config = dict(
    encoder_arch='crnn',
    model='encoder-decoder audio transcriber',
    dataset='read English sentences (LibriTTS-R)',
    train_examples=15625,
    gain_aug_db=10,
    time_shift_ms=100,
    n_mels=40,
    hop_length=160,
    input='log_mel',
    spec_augment=False,
    win_length=512,
    tokenizer='word',
    vocab_size=8027,
    encoder_norm='batchnorm',
    encoder_activation='silu',
    encoder_depths=[1, 1, 1],
    encoder_kernel_size=5,
    encoder_stem='single',
    encoder_widths=[96, 96, 96],
    encoder_rnn_width=128,
    encoder_rnn='lstm',
    encoder_bidirectional=False,
    encoder_rnn_residual=True,
    encoder_rnn_layers=4,
    fusion='prefix',
    decoder_width=192,
    decoder_layers=10,
    decoder_norm='layernorm',
    decoder_norm_position='pre',
    decoder_activation='star_relu',
    decoder_mlp_ratio=4,
    decoder_head_dim=32,
    decoder_fused_qkv=False,
    decoder_bias='all',
    decoder_qk_norm=True,
    decoder_parallel_block=False,
    decoder_inner_norm=False,
    decoder_positions='learned',
    decoder_prefix_bidirectional=True,
    decoder_connector='linear',
    decoder_tie_embeddings=False,
    residual_init='zero_last',
    optimizer='adamw',
    lr=0.00092,
    beta1=0.9,
    beta2=0.98,
    eps=1e-10,
    grad_clip=1.0,
    ema_decay=0.99,
    steps=4700,
    batch_size=128,
    epochs=38.5,
    lr_schedule='wsd',
    decay_fraction=0.2,
    final_lr_fraction=0.1,
    warmup_steps=140,
    weight_decay=0.4,
)
Rows from block 3 of the text decoder, named by matrix and row number. Rows with one number belong to one neuron. Each number is 128 + 24 x the weight over its row's rms, rounded and kept within 0 to 255. All counts start at 0. After the name is the row's rms in percent of the matrix's.
# fc1: MLP up (decoder.blocks.3.mlp.fc1.weight, 768x192), inputs 0-63
# fc2: MLP down (decoder.blocks.3.mlp.fc2.weight, 192x768, transposed), outputs 0-63
fc1.6 101 [ 95 107 110 114 171 107 153 115 161 132  83 132 139 105  92 144 127 158 116 120 117 142 145 162  90  99 136 142 147  81 143 159 141 131 111 116 124 111 117 151 120 157  94 128 113 149  96  88 149 126 133 106 135 136  78 135 122 115 142 135 131 171 111 115]
fc1.7 089 [121 168  93 131 131 124  87 149 111  88 141 135  89 143 101 113 128 130 125  94 119 116 145 142 119 133 104 183  57 131 160 105 128  95 113 121 129 125 121 121 105 146 160 105 137 126 120  69 170 127 121 126 143  96 111 152 131  70 165 154 154 154 141 157]
fc1.8 092 [110 118 121  98 148 112 107 124 139 176 120 160 134 148 101 107 142  88 134 117  99 143 128 122 105 175 125 119  73 117 150 143 115 105 155 167 105 120 125 126  78 142 114 126  97 134  99 130 109 123 124 114 142 135  95 141 123  94 116 163 138 126  93 135]
fc1.9 098 [136 143 101 108 117  85 127 104  85 128 163 149 124 163 126  95 101 118  98  63 115 103 166 122 139 159 117 133 164 169 158 156 133 124 162  98 111 142 142 143 143 143 138 143 143 135 107 121 170 134 119  82 113 137 104 124 130 123  74 145 122 160 142  99]
fc1.10 099 [141 143 123 141 104 163 175 165 101 125 141 101 112 151 132 144 118 100 118 143 142 135 137 119 101 113  99 140  78 123 130 105 165 143  94 150 109 152 106 102 118 137 148 134 130 129 115 127 118 160 120 143  91 113 104 132 156  93 164 128 125 146 135 115]
fc1.11 088 [139 146 135 138 129 128 128 157 137 174 104 108 127 148  88 108 126 114  83 138 115 121 214 154 128 128 109 122  99 112 149 158 109  91 127 146 111  86 131 148  95 124 114 128 142 125 112  99 134 122 103 150 116 112 148 114 118 116  81 149 153 131 104 103]
fc1.12 109 [123 131 139 121 119 160 106  75 116 146  95 145 151 107 136 115 157 146 131 111 112 160 145  85 134 124 136 165 105 134 140 129 150 103 113 153 101 132 119 156 156 116 114 128 123 145 123 114 120 145 152  88 154 168 149 112 132 125 189 102 104 146 140 110]
fc1.13 113 [138 139 119 110 141 116 127 133 149 135 142  85 121  89 127 144  84 124  97  89 125 155 101  97 116 135  78 102 145 124 118 145 139 152 139  90 124 117  95  97 122 143 112  81 146 138 115 123 144 186 111 140 153 111 121 114 123 138 160 129 117 127 123 117]
fc1.14 104 [110 187 159 113 168 131 128  81 108 180 124 127 185  97  71  87 110 137 105 121 118 106 146 106 159 146 127 112 131  99 104 142 143 130 171 112 108 104 121 166 128 143 116 121 163 161 132  87 120 140 131  86 147 125 151 154 104 149 100 113 128 105 107 108]
fc1.15 087 [104 112 116 111 112 113 129 132 130 109 106  89 133 140 110 131  76  96 140 107 104 152 103 140 126 106 120 137 124 130 137 178 111  95 152 152 120 142 126 122 123 135 120 125 137  83 131  88 141 144 144 132 122 140 126 124  53 125 122 187  85 119 131 146]
fc1.16 102 [108 154 102 132 122 134  85  94 134 100 127  98 105 141 124  87 131  75 132 155 130 130 132 154 100 134 129 143 107 136 119 167 157 168 146 134 100 156 148 171 128 143 135 108 106  98 145  65 148 137  81 144 175  98  99 148 137 133 124 133  92 136 117 152]
fc1.17 105 [118 149 128 110 166 130 118 119 141 135  59 116 107 102 123 128 107 104 116 123 128 107 154 133 157 101 110  91 133 108 141 141 146 129 128 121 141 104 116 100 120 135  96 122  91  88 161 132 173 106 149 142 125 135 110 120 161 113 142 137 140 130  87 150]
fc1.18 099 [ 94 164 142 125 132 127 134 157 123  85 102 140  99 119 130 155  91 100  83  99 147  96 134 117 120 153 110 128 151 131 116 130 139 129 136 133 134 157 114 144 118 162 130 147 133 104 127 142  99 139 143  87 112 126 133 103  90 136 178 144 141 165 111 116]
fc1.19 101 [143 148  89 134 151 101 138 137 115 137 104 144  86 121 124 125 107 135 115 149 113 134 169 138  76 180  82 145 130 100 111 108 143 171 117 113 127 170 127 144 108 128 129 129 160 172 157 141 159 105 138 105 147 105 133 173 105 111 159 149 140 134  98 133]
fc1.20 093 [124 134 131 119 146 119 154 112 123 119  93 156 177 164 130  95 114 159 110 137  92 121 137 107  92 111 102 153 116 126 153 128 131 111 149 175 120  80 126 125 110 134 128 126 123 138 131 120 160 116 137 131 172 129 119 146 106  88 109 115 152 156  96  78]
fc1.21 097 [126 141  81 119 145 142 127 116 102 112 112 127 164 128  98 105 158 129 129 132 113  95 164 160 110 142 128 115 101 129 169 210 123 110 101 119 122  99 134 150 150 119 161 129  92 111 109 131 128 147 108 127 103 105  91 134 104  87 130 166 134 158 118 119]
fc1.22 101 [107 185  95 107 101 141  96  87 145 161 133 142 140 126 145 131 138  68 132 139 133 124 132 132 164 154 133 169 129 146 148 115 165 117 132 130 132 122 140 149 136 170 107 130 146 114 125 140 116 130 112  88 154  93 114 107 109 116 112 100 154 127 102  93]
fc1.23 099 [161 144  83  73 135 135  90 135 123 122 108 142  95 124 124 108 129 122 109  81 157 149 198  88 143 149 164 120 125 127 137 157 115 111 108 123 131 127  89 160 149  60 138 130 150 126 116 137 123 154 102 154 137  81 108 150 112 143 165 142  97 136 113  61]
fc1.24 105 [126 139  92  88 155 113 150 106  88 130 104 165 174 111 106 165 132 146 108 157 101 132 106 118 132 139  79 121 160 135 141 137 122 148 154 138 108  90 144 147 180  98 112 155 112 140 130 104 130 165 111 105 116 142 110 117 100 166 115 121 128 134 116 135]
fc1.25 106 [130 131 105 100 105 126 142 121 159 125 136 106  91 145 141 171 139 155 142 178 158 144 114 151  96 168  81 143 110 118 115 111 119 130 130 139 104  80 131 132  92 127 163 117 103 100 123 142 126 165 140 117 152 161 112 101 140 131 197 115 175 148 108  92]
fc1.26 106 [132 136 109 157 186 120 119 126 101 133  76 145 112 121  89 130  82 101  99 121 113 153 139 151 107 128  60 108 163  85 113 151 141 116 104 135 143 123 131 116 107 152 118 152 121 116 151 124 120 131 133 117 140 113 137 141  96  93 135 138 155 118 122  90]
fc1.27 098 [138 145 119 170 131 143 149 112 109 130  85 191  93 122 137 126 142 114 124 133 131 112 144 140 138 137 109 109 133  93 137 117 143  99 130 130  92 161 170 131 142 130 104 154 132 149 143 110 132 106 108 112 183 141  83 147  89 125 137 132 108 133  85 142]
fc1.28 109 [122 112 152  73 176 134 166 142 120 146 141  79 116 149 112 137 143 139 150  94  94 178 139 144 147  96 121 148 105 108 151 142 142 131 124 124  48  90 139 132 135 143 106  91 140 112 112  74 151 141 152 155  90 146 118 150 132 174 117 150 157 188 149 140]
fc1.29 094 [144 139 119  56  71  97 113 131  96 125 136 137 139 108 114 120  90 123 104 136 136 126 163  98 155 134 148 113 145 121 135 153  73 108 162 155  99 114 128 135 128  99 136 163 138 100 119 125 133 134  83 140 130 137  55 161 137 128 100 122 162 149 114  99]
fc1.30 096 [135 104 135 128 144 152 106 120 158 164 113 140 132 125 144 119 132 124 127 111 121 144 124 116 129 128 121 131 118 117 120 121 105 137 118 113 124 116 114 102 135 131 156 111 109 133 118 138 135 126 130 140 125  88 140 154  82 103 170 138 120 134  92  96]
fc1.31 102 [ 89 135 105 146 146 125 113 111 115 148 116 104 124 139 110  76 116 126 135 143 101 111 177 116 109 138 123 101 145 133 128 107 119 150 133 129 106 166 121 138  97 162 131 136 144 138 117  91  84 113 120  91 131 107 122 148  96 101 160 113 121 147 102 119]
fc1.32 101 [145 109 133 137 116 151 141 118 170 151 112 109 128 101 152 117 151 144 144 114 119 118 157  67 141  85 121 115 136  78 130  93 142 107 123 158 118  95 146 117  71 144 122 156  91 116 116 116 102 115 111 172 178 154 118 118 152 126 142 129 131 153 140 105]
fc1.34 093 [148 133 153 137 113 105  90 137 134 105 127 171 122 142 107 106 139  62 154 116 128 145 132  93 108  95 140 163  52 171 125 158 119 158 139 136 147 144 149 124  86 111 144 147  97  87 126 130 177  90 142 100 144 121 141 129 142 127 100 152 135  98 153 106]
fc1.35 097 [126 128 112 104 101  83 169 100 127  89 104 157 134 172 121 111 137 139  94  82 156 130 153 109 106 132 124 156  91  84 163 126 119 168 166 101 107 134 117 133 121 110 154 127 163 132 142 113 163 119 103 113 124  83 105 116 146 138 102  88 129 162 130 126]
fc1.36 105 [119 124 112 105 152 136 125 143 154  87 152 102 111 120 112  95  68 160 152 141 163 133 121  99 134 100 117  81 145 101 122 166 109 165 133 100 102 107 104 153  94 121 121 131 129  80 110 127 118 183  93 134 149 154 146 142 132 118 138 156 135 140  93 149]
fc1.37 088 [137 159 119 130 129 112 121 130 125 106 118 102 124 147  97 131 118 127 120 141 103 129 131 137 126 134 133  98  94 151 107 135 162 164  95 145 125 127 119 114 128  72 114 144  91 149 136 111 160 149 165 136 163  95  93 189 107 109 108 125 146 133 180 118]
fc1.38 099 [146 108 100 118 157  82  98 121 120 125 134 139 125 142 108 116 110 145 101 102  94 120 119  88  82 118 119 112 140 171 149 131 167 113 159 143 134 152 129 112  82 139 109 116 125 169 106 133 134 152 152 132 167 112 130 147 106 114  97 171 157 111 101  94]
fc1.39 097 [125 173 135 119 132 143 138 172 154 124 104 110 158 144 122 133 129 104  81 122  92 128 171 141 116 152 110 132 151 120 107 118 132 125 148 188 126  99 176 153 122 135 101 116 112 155 155 121 145 111  85 125 136 108 128 162  48 133  87 147 159 146 113 110]
fc1.40 114 [ 70 178 190 130 176 132 111  93 138 136 122 124 128 133 117 102 123 116 122 131 133  97 127 121 128 126 116 143  87 102 121 152 134 139 180 127 103 114 117 187 135 116  89  58 118 138 123 125 123 124 146  91 126 102 139 118 143 128 102 118 129 150 127 135]
fc1.41 102 [142 122  89 140 167 102 158 122 116 105 104 177 150 121 111 125 115 167 131 145 131 112 176 125 127  89 103 162 127 117 121 150 148 166 107 133 131 133 115 127 103 136 165 161  96  88  91 136 112 135 132  87 156 126 104 158 143  84 134 121 130 199 131 127]
fc1.42 100 [ 98 143 109  95  80 125 138 123 136 135 118 130 166 135 112  97 140 121  95  91 121 100 139 165 116 116 148 112 105 185 126 150 168 139  89  90 120 121 114 123 168 136 139 145  79 118 100 108 141 135 128 156 135 138 111 120  35 156 112 159 121 178 111 131]
fc1.43 109 [168 148 109 101  97 123 151 107 134 101 124 107 114 101 154 151 116 111  91 103 109 115  86  70 166 123 107  93 139 111 161 124 122 124 170 143 112  90 115 118 109  98 128  93 105 170 114 118 169 157  98 169 158 142 130 105 129 124 149 131 151 111 121  76]
fc1.44 100 [ 93 112  85  98 143 137 178 157  92 139 151 106  88 111 123 142 113 143 118 123 119  93 149 129 117 140  81 135 134 174 128 181 122 140 156 120  84 117  72 141 128 131 117  96 123 121 112 115 160 144 154 118 107  93  95 120 111 120 147 196 112 196 132 138]
fc1.45 099 [124 168 174 139 109 178 110 144 138  90 136 153 125 143 126 126  90 129 122 168  94 121 149 131 122 115 114 129  99 112 147 132 145  95 151 141 115 112  70 110 147 117  89 119 138 109 120 116 142 115 180 124 122 128 138 150  99 133 173 132 168 152 118 139]
fc1.46 097 [103 188 136 139 161 136 127 143  87 100 137  93 111 120 142 149 126 115  86 151 134  92 139 139 121 119 131 151  58 158 102 125 165 157 113 142 127 119 144 134 136 160 160 131 115 137 124 127 149 129 128 137 121  88 112 166  92  93 149  97 146 107 121 116]
fc1.47 092 [129 147 143 111 156 112  95 129 102 150 157 102 105 128 146 114  78 115 106 111 108 130 117 141 151 132  97  92 118 154 133  86 132  88 146 118 146 105 102 151 135  97 125 109 117 139 124 130 167 131 143 185 112 104 141 161  81 123 132 104 120 147 138 113]
fc1.48 101 [128 159 108 117 105  79  88 131 125  67 138 128  90 134 116 126 103 109 107 123 150  89 117 160 114 138 129 119 143 140 145 133 117 128 152 119 112 131 112 171  98  95 103 140 104 114  97 113 113 149 108 101 116  75 112 145 105 115 112 125 151 131 110 134]
fc1.49 100 [156 145 130 134 143  90 150 146 126 123 123 170 127  90 134 125 111 151 138 100 110 104 144  95 122 135 114 110  82 139 117 121 156 129 111 147  88 162 136 175 114  98 148 154 130 141 127 113 104 130 121  85 162 134 133 133 137 117 142 136  94 108 117 143]
fc1.50 103 [135 135 173  95 126 134 144 124 153 129  94 107 101 131  94 116 156 103 135 112 146 130 178 110 113 118  59 135 123 117 132 153 147 162 114 169 103 122 113 147  96 103 133 101 116 136 133 152 151 155 133 153 136 106 162 116 148 163 135 132 150 115 159  82]
fc1.51 100 [139 106 117 112  84 104 165  93 121 146 118 141 155 111 134 104 147 146 117 133  79 131 147 152 131 141 108 165 147 120 182 129 122  94 102 163 116 133 112 177 108  59 124 120 118 113 168 128 121 143 148 103 113 118 149 135  67 137 157 152 108 181 168 135]
fc1.53 102 [135 110  85 153 131 105 163 111 146  97  89 133 158 138  98 111 172  88 139  96 144 128 164 101 159  95 111 140 150 139 198 215 102 135 141 147  92 107 171 104 100 126 134 128 149 133 113 120 130 146  86  49 142 134 120 113 137 151 105 164 111 146 163 124]
fc1.54 093 [151 124 125 156 143 136 104 128 146 145 135 156 113 130 122  78 115 107 156 153  80 135 118 137 128 126 128 144 124 159 129 120 118 109 120 119 125 113  98 123 107 125 118 150 144 111 151  83 154 118 150 163 174 153 141 128  92 148 108 102 122 117 100 130]
fc1.55 108 [102 142 128 139 160 139 117 121 159 115 116 116  77 118 137  87 119 132 137  89 108 126 181 122 142 151  83 168 134 162 146 165 108 131  87 128 122 115 111 157 140  87 116 140  95  94 160 105 150 159 127 115 132 120 144 105 118 135 169 123 113 121 113 130]
fc1.56 086 [112 163 113 126 143 120 104 117  86 145 124  88 134 107  98  78 139 137 101 122  90  94 166 120 149 132 111 146  75 153 162 111 110  90 109 131 108 134  84 125 120 104 121 110 117 119 151  77 158 127 106  85  96 100 129 159  99  93 118 138 136 184 113 142]
fc1.57 098 [118 145  99 108 132 108 106 142 118 160 129 111 104  67  99 145 111 146 115 173 133 129 145  91 102 140 138 126  82 142 115 114 135 159 116 105  92 139  99 137 126 156  98 123 121 108 134 130 146 136 128 164 120 111 107 169 141 120 112  98 137 179 142 143]
fc2.6 102 [132 153 120  89  70 106 166 122 157 120 146 122 118 116  84 185 135  89 144 150 114 124  95 119 127 117 145 122 143  89 152 159 119 148 119 173 149 173 127  83 134 134 122 129 108 132 108  96  89 132  68 170 165 113 126 140 154 153 137 153  99 156 109 134]
fc2.7 088 [163 123 133 120  92 139 161  91  97 138 126 145 127 149 112 117 156 130 108 180 109 171 145 117 105 108 120 117 101  96 148 132 156 121 117 118 102 119 145  79 122 117 127 165 116 132 104 118 100 134 128 176 102 139 128 163 141 107 128 113 125 142 171 132]
fc2.8 097 [153 132 150 108 163 113 125 147 144 154 121 114 125 145 136 135 178 127 115 120 120 121 100 115  89 144 132 116 127 108  90 143 114  85 166 157 151 102 144 125 146 169 113 116 146  72 148 107 182 148 115 124 111 194  98 126 119  94  95 124 161 145 115 181]
fc2.9 097 [127 156 145 130 167 145 137 128 136 125 181 118 117 143 129 142  95  94 112  98 138 130 147 113 106 136 143 142 122 122 129 180 131 105 124 114 134 102 146 137 129 167 111 107 133 151 126 159 165 129 120  95 129 104 108 131  74 133 126 102 139 167 133 103]
fc2.10 100 [172 112 174 143 117 140 126 102  96 141 137 172 129 130  88 122 142 126  95 157 107  90 162  94 113 129 123 111 137 125 128 147 151 112 141 160 117 146 134 150 122 113 110 103 108 103 122 125 137 129  89 103  96 198 129 181 142 134  99 119 132 150 114 151]
fc2.11 085 [108 144 107 151 119 146 127 105 143 147 126  89  99  88 133 121 126  96 166 147 114 106 104 139 161 134 129 103 149 107 122 128  90 137 156  88 114 161 100 131 165 165 113 144 167 147 118  95  92 132 186 157 128 113 147 152 142 156 120 125 119 108 132 128]
fc2.12 106 [174  90 137 144 146  96 129 120 149  77 132 142 116 127 125 154 109 146  90 148  99 133  92 137 139 100  97 129 110 130 120 113  98 156 187 116 150 151 112 110 106 120 124 151 102 117 146 154 104 113 121 131 104 135 155 124 125 115 118 154 134 124 121 144]
fc2.13 109 [125 111 101  80 132  81 134 128 112 142 113 118 137 103  93 143 125 154 141 122 130 100  98 146 150 106 132 122 140 183 155 120 152 104 157 147 156 136 149  84 132 160 163 171 114 142 112 126 106 137  71 140 152 152 124 105 161 149 145 118 100  80 141 110]
fc2.14 105 [156 122 157 196 134  83 117 162 123 150 141  94 161 120 157 137 135 101 166 151 165 143 106 173 154 188 134 110 174 136 117 106 152 150 121 125 131 136 132 122 131 129 116 133 121 136 110 156 103 112 145 130 162 142 166 121 146 154 137 188 122 101 146 140]
fc2.15 088 [150 171  88  74 151 113 201  97 127 138 121 158 119  95 114 124  72 157 142 147 141 117 165 130 118  95 135 179 171 131 146 108 123 147  90 128 138 112 125 157 128 138 107 128 160 127 115 110  95 142  94 116 106 139 147 118 123 164 133  98 159 113 107 117]
fc2.16 103 [141 153  57 121 112 141 201 188 115 162  97 102 116 126 130 118 165 169 112 124 113 110 110 134 159 111 136 146 128 102 133 129 139 163 148  93 111 109 122 141 134 178 132 122 143 137  75 122 105 164 152 104 171 141 127  84 104 153 132 117  97 103 148 137]
fc2.17 103 [118 101  92  86 150  92 154 110 107 166 113 154 143 128 137 124 169 124 140 125 140 168 137 170 104 125 153 173 171  94 147 142 167 112 103 108 117 139 140 178 110 112 170 138 117 126 132 127 128  84 113 127 117 135 177 125 101 127 126 138 110 115 119 108]
fc2.18 098 [119 109 154 139 163 187 102 127 144 137  89 155 131 171 145 134 169 141 129 153 130 156 118 102 112 136 153 113 140 106  70 165 120 159 119 143 101 114 123 120  85 140 142 120 101  86 118 101  95  97 143 103 149 159 115 119 175 158 114 139 142 161 110 135]
fc2.19 103 [144 126 160 105 102 150 130 106 168 124 104 122  91 128 152 111 131 149  95  68 116 157  98 116 109 116 138 133 117 174 126 142 158 149 151 160 170 133 135 160  87 129 120 103 132  77 138 142 144 165 108 123 127 118 131  99  78 159 139 125 147 121 110 106]
fc2.20 096 [102 101 148 151 138  68 144 103 123 129 115 111 154 118 102 149 152  91 141 177 119 172 136 131 166 121 124 140 133 164 117 148 140 102 143 148 122 140 135 110 157 111  84 133 118 154 150 167 106 106 111 173 114 148 135 121 144 128  90 182 116 114 139 115]
fc2.21 095 [ 78 148  91 106 126 111 134  94 126 189  89 130 114  77 116 111 172 106 111 145 116  66 132 156 147 125 137 118 123 136 143 109 136 151 126 131  98 122 138 134  92 102 124 138 141 157 106 120 134  79 123 125 144 133 131 112 113 106 149 134 107 122 116 156]
fc2.22 099 [147 123  93 130 103 166 191  94 121 106 153 156 148 158 137 153 111 144 136  86 127  97 132 139 127  99 142 149 108 127 168 119 115 125 135 184 120 134 135 117 113 185 130 135 163 104 112 105 108 136 134 115 103 155  61 155 131 128 123 137 172 140 128 107]
fc2.23 096 [136  79 139 149 135 171 130 119 112 128 149  87 109 111 147 121 113 116  68 106 122 127 136 119 100 109  75  97 135 128 133 133  84 122 147 108  91  99 141 152 134 124 156 170 130 145 146 132 135 138 139 172  92  93 100 181 100 162 146 149  97 124  93 111]
fc2.24 103 [109 142 132 172  84 168 115 144 187 102 146  94 102 141 189 128  98 134 125 158 127 115  80 157 130 113 114 111 125  92 161 164 115 129 174 127 151 111  93  98 166 160 118 122 146 118  88 110 130 161 140 166 124 120 119 102 137 141 142 119  63 123 137 109]
fc2.25 102 [104  26 112 116 127 135 106 106 126 116 120 122  94 110 187 170 137 148 193 142 110 109 158 148 123 157 155 133 145 107 166  95  99 139 139 117  81 116 134 160 156 164 121 145 131 135 121 127 104 144 182 106 122 126 112  95 116 110 148 119 118 126 124 131]
fc2.26 104 [123 133 157 116 145 128 112  92 141 128  79 112 149 169 122 125 140 130  92 104 131 172 123 162 100 153 135 118 138 136 106 152 192 128 107 124 147 121 140 163  89 136 111 104 123 146 161 126 165 114 109 133  96 123 104 128 103 149 126 121 140  92  99 123]
fc2.27 100 [131 132 171 132 131 180  93 165 145 104 139 177 143 125 117 100 128 127  87 133 131 111  69 137 158 127 122 160 156 160 137 102 176  83 155  92 140 123 138 155 127 119 142 119  93 167 120  91 147 140 143 130 134 129 109 133 127 121 127 145 173 143 131 161]
fc2.28 107 [118 110  98 127 107 126 108 117 132 152  99 119  91 163 109 121 138 115 166  82  98  65 126 133 139 118 136 117  97 102 167 130 145 154 150 147 132 126 158 138  73 139  91 157  93 124 135 119 132 105 146 115 136  59 135 122 108 155 142  86 158 176  73 130]
fc2.29 093 [153 109  80 148 115  96 118 140 125 138 173 157 103 135 165 101  67 126 176 113 127  93 142 115 162 144 130 143 153 110 138 124 127  91  89 118 117 115 109 129 136 106 166  99 171 158 128 138  88 157 136 120 162 117 156 122 148 110  99 119  91 170  84 123]
fc2.30 097 [126  92 154 167 102 170 107 103 131 116 130  87 146 119 121 123 125 107 179 125 110 165 104 123  87 119 132  91 154 152 115 132 136 172 166 149 140 172 107 123 145 111 105  95 159 129 160  99 120 103  93 122 142 155 146 126 139  91 122 176  87 142 130 134]
fc2.31 103 [146 167 120 131 112 139 120 145 131 131 121 102 149 135 100 104 129 113 139 142 132 105 134 102 123 112  86 137 123  94 165 132 127 148 130 161 133 114 150 130 120 145 110 137  92 152 173 161 146 105 118 128 140 135 109 147 141 135 167 129 151 133  87 117]
fc2.32 103 [111 134 150 149 158 112  96 158 179 137 106 141 131 132 129 159 134  90 120 134 139 151 150 138 101 156 152 132 116 101 139 156 208 178  86 138 117 136 137 128 113 107 143 121 114 120 142 122 113 121 135 146 158  85  95 169 121 157 157  96  95 137  99 163]
fc2.34 095 [ 81 132 161 151  95 160 144 133 126 167  95 123 143 121  96 142 130  98  94 163 121 139  99 143 153 126 132 157 103 131 141 141 139 142 113 111 143 135 129 109 132 136 100 111 121 122 148  80 128 106 138 133 129 137 112 160 146 167 157 144  98 176 144 173]
fc2.35 096 [ 81 109 126 151 119 109 182 134 129 137 140 140  98 152 141 107 154 154 104 121 121 107 164 123 106 116 105 160 112 118 145 123 134 104 137 174 123 118 107 119 123 110 152  82 137 129  99 133  99 116 160 148 136 141 101 120 123 117 157 137 109 119 121 149]
fc2.36 103 [135 125 144 128 127 105 113 141 111 139 138  94  64 111 103 103 125 195 134 146 127  95 140  93 130 147 123 136 150 134 143 144  83 131 136 151 126 134 110 109 182 110 108 112 130 138 143 133  88 162 183 142 129 129 162  56 105 116 125 170 118 126 134 122]
fc2.37 083 [123 184 125 119 140 154 128 138 179 122 128 120 148 129 141  93 162 154 123 127 134 126 139 155  94 131 131 123 129 125 158 151 151 120 110 124 124 142 118 132 168 107  90 120 117 175  97 146 105 132 146 145 116 136 151 100 124 120 183 133  81 123 135 161]
fc2.38 095 [ 92 118 116 140 138  72 117 110 118 144 120  90 156  93 111 106 124 158 147 121 105 136 144 110  96 103  82 118 111 142 120 136 115 110 114 155 131 119 107  99 152 139  95  68 130 123 149 119 147 168 142 146 116 137 115 124 137 118 130 155 159 116 185 171]
fc2.39 099 [ 81 128 122  83 128 130 110 136 149 127 137 145 120 106 104 133 134 126 161 186 143 112 145 112 151 133 128 144 118 162 153 109  79  98 155 128 138 161 118 136 150 117 136 113 130 156 147 121  99 156 143 130 140 103 125 124 151 110  85 164 116 133 113 130]
fc2.40 106 [125 103 142 126  86 113 113 119 125 139 129 114 150 150  91 154 144 150 131 117 118 163  60 141 119 141 142 135 132 105 108 115 132 149 133  77 104  88 125 110 153 118 126 109 144 134 124 139 113 166 127 147 119 115 155 102 155 128 110 170 130 188  75 139]
fc2.41 097 [132 164 170 119 138 156 157 141  81 114 134 124 181  82 148 153 139 159  99 134 140 104 169 146  89 132 142 108 143  80 125 148 132 147 169 117 136 126  68 151 151 159 142 126 131 147 118 162 125 102 128 119 125 112 163 151 124 145  99  90 142 161 142  86]
fc2.42 100 [ 94 155 140  88 158 151 137  77 109  71 124 131 139 134 121  81 134 106 161 140  99 113 180 131 116 145 113 128 142 159 111 150 140 133 122 154  96 105 117 159 153  89 121 131 121 153 131 116 119 122  96 132 148 117 126 141 110 139 150  97  96 127  86 109]
fc2.43 110 [ 83 155 134 109 132 155 109 149 137 139 137 133 171 130 113  99 156 157 167 116  95 161 114 138 127 120 140 158 161 148 113 162  95 151 137  90  98 120 122 134 162 124 113 112 120 118 147  96 128 118 105 151 148 159 148  62  78 120 170  91 143 135 124 119]
fc2.44 101 [107 134 120 155 134 139  92 115 114 145 145 113 127  91 131 117 121 101 127 115 144 132 166 124 162 116  74 106 112 148 100 163 125 115 158  89 166  90 162 128 119 157 121 138 145 167 157 137 136 147 110 145 128 165 137  96 130 123 149 130 116 135 166 137]
fc2.45 103 [153 147 108 132 158 142 113 102 113 172 105 135 154 153 104  90  99 134 104 160 119 144 109 164 114 111 121 155  87 146 107 103 162 151 101 104 159 127 135 121 145 118 158 119 112 147 115 114  96 147 164 170 163 152 111 169 112 124 165  93 149 132 154 121]
fc2.46 096 [155 112 113 124 129 142 146 143 111 124  91 114 101 119 125 103 148 176 163 154 130 122 121 135 147  90 142 131 152 101 191 116 130  83 126 180 131 150 140 114 165 148 102 106  95 148 119 147  99 174 167  87 131 156 152 143  87 141 164 119  79 105 106 146]
fc2.47 094 [ 68 148 136 147 157 133 163 108 139 137 115 122 165 105 106 115  91 154 126 125 126 135 128 121 160  84 124 141 154 138 116 128 155 140 117  73 128 107 145 155 102 121 102 107 111 159 170 148 104 151 116  93 145 133  95 131  99  99 133 139 139 138 136 106]
fc2.48 103 [ 98 140 163 135 120 125 168 107 129  90 132 145  98 152 120 138 121 112 127 146 135 126 127 135 113 115 143 143 147 117 119  97 131 140 169 148 105 102  92 136 145 159  66 181 163 122  83 126 123 116 135 102 138 132 103 171 127 147  95 188 128 126 124  89]
fc2.49 102 [135 145 130 138 132 148 103 138 114 109 136 168  92 103 119 135 122 138 127 135 142  73  88 145 132 168 137  74 114 162 114  83 156  80 139 133 127 145 135 163 127 142  91 177 118  91 174 150 123 166 154 132 145 142  93 101 146 111 146 103 125 158 116 164]
fc2.50 100 [120 116  91 124 117 152 108 104 124 148 126 118 150 121 131  94 155 104 155 167 136 125 102 119 122 127 126 152 132 121 127 138  87  84 138 125 141 149 211 123 119  75 183 160  94 112 160 119 131 135 102 136 130 141 105 151 133 119 136 147 104 164 123 162]
fc2.51 100 [147 148 139 113  95 166 141 115 124 127 117 114  79 105 128 154 114  90 166 197 101 127 133 138 149 138 144 123 176 106 106 132 134 132 105 106 161 137 123 115 159 105 124 144 156 109 175  82 110 116 117 131 131 140 141 145 147 134 136 113  97 129 152 125]
fc2.53 103 [109 132 133 200 150 103 140 103 122 177 106 153 155 129 100 112 146  84 120 111 110  78 138 103 151 146 121 138 140 151 109 156 169 131  76  88 148  86 164 134 132  98 133 133 118 160 131  96 143  80 105 118 149 115 101  99 129 119 109 142 121 115 137 142]
fc2.54 096 [150 121 181 130 140  91 107 108 140 160 107 113 108 103  92 141 159  99 123 155 122 138 133 122 179  97 143 120 104 153 133 126 121 133 144 106 150 165 158 123 129  97 110 129 136 166 124 137 111 100 141 167 115 124 116 148 118 111 109 113 127  63 168 123]
fc2.55 105 [165 136 172 141 133 149  86 129 100 105 127 170 127 116 107 107 106  94 163 122 126 118  89 172 140 112 158 119 121 122  81  91 116 122 101 123 156 159 140 135 126 125 145 107 142 112 142 137 132 154 112 121 140 137 127 136 140 119 116 130 143  86 161 119]
fc2.56 088 [130 128  89 116 157 106 105 129 114 122 160  95 115 150 121 128 147 130 121 152 120 167 173 138 129  96 147 124 154 131 121 116 119 133  87  89 105  98 138 110 173 111 124 177 140 161 148 166 117 131 151 134 150 140 188 111 114  96 131 103 145  96 131 112]
fc2.57 100 [113 117 153 157 137 120 122 133 125 142  84 122 127 128 161 130 148 156 154 169 138  95 126 127 107 106 153 103  93 138 102 155 132 145 108 166 143 159 168 120 124  82 134 137 114 103 162 200 128 141 118 154 146 134 145 126  84 176 113  78 125  80 105 117]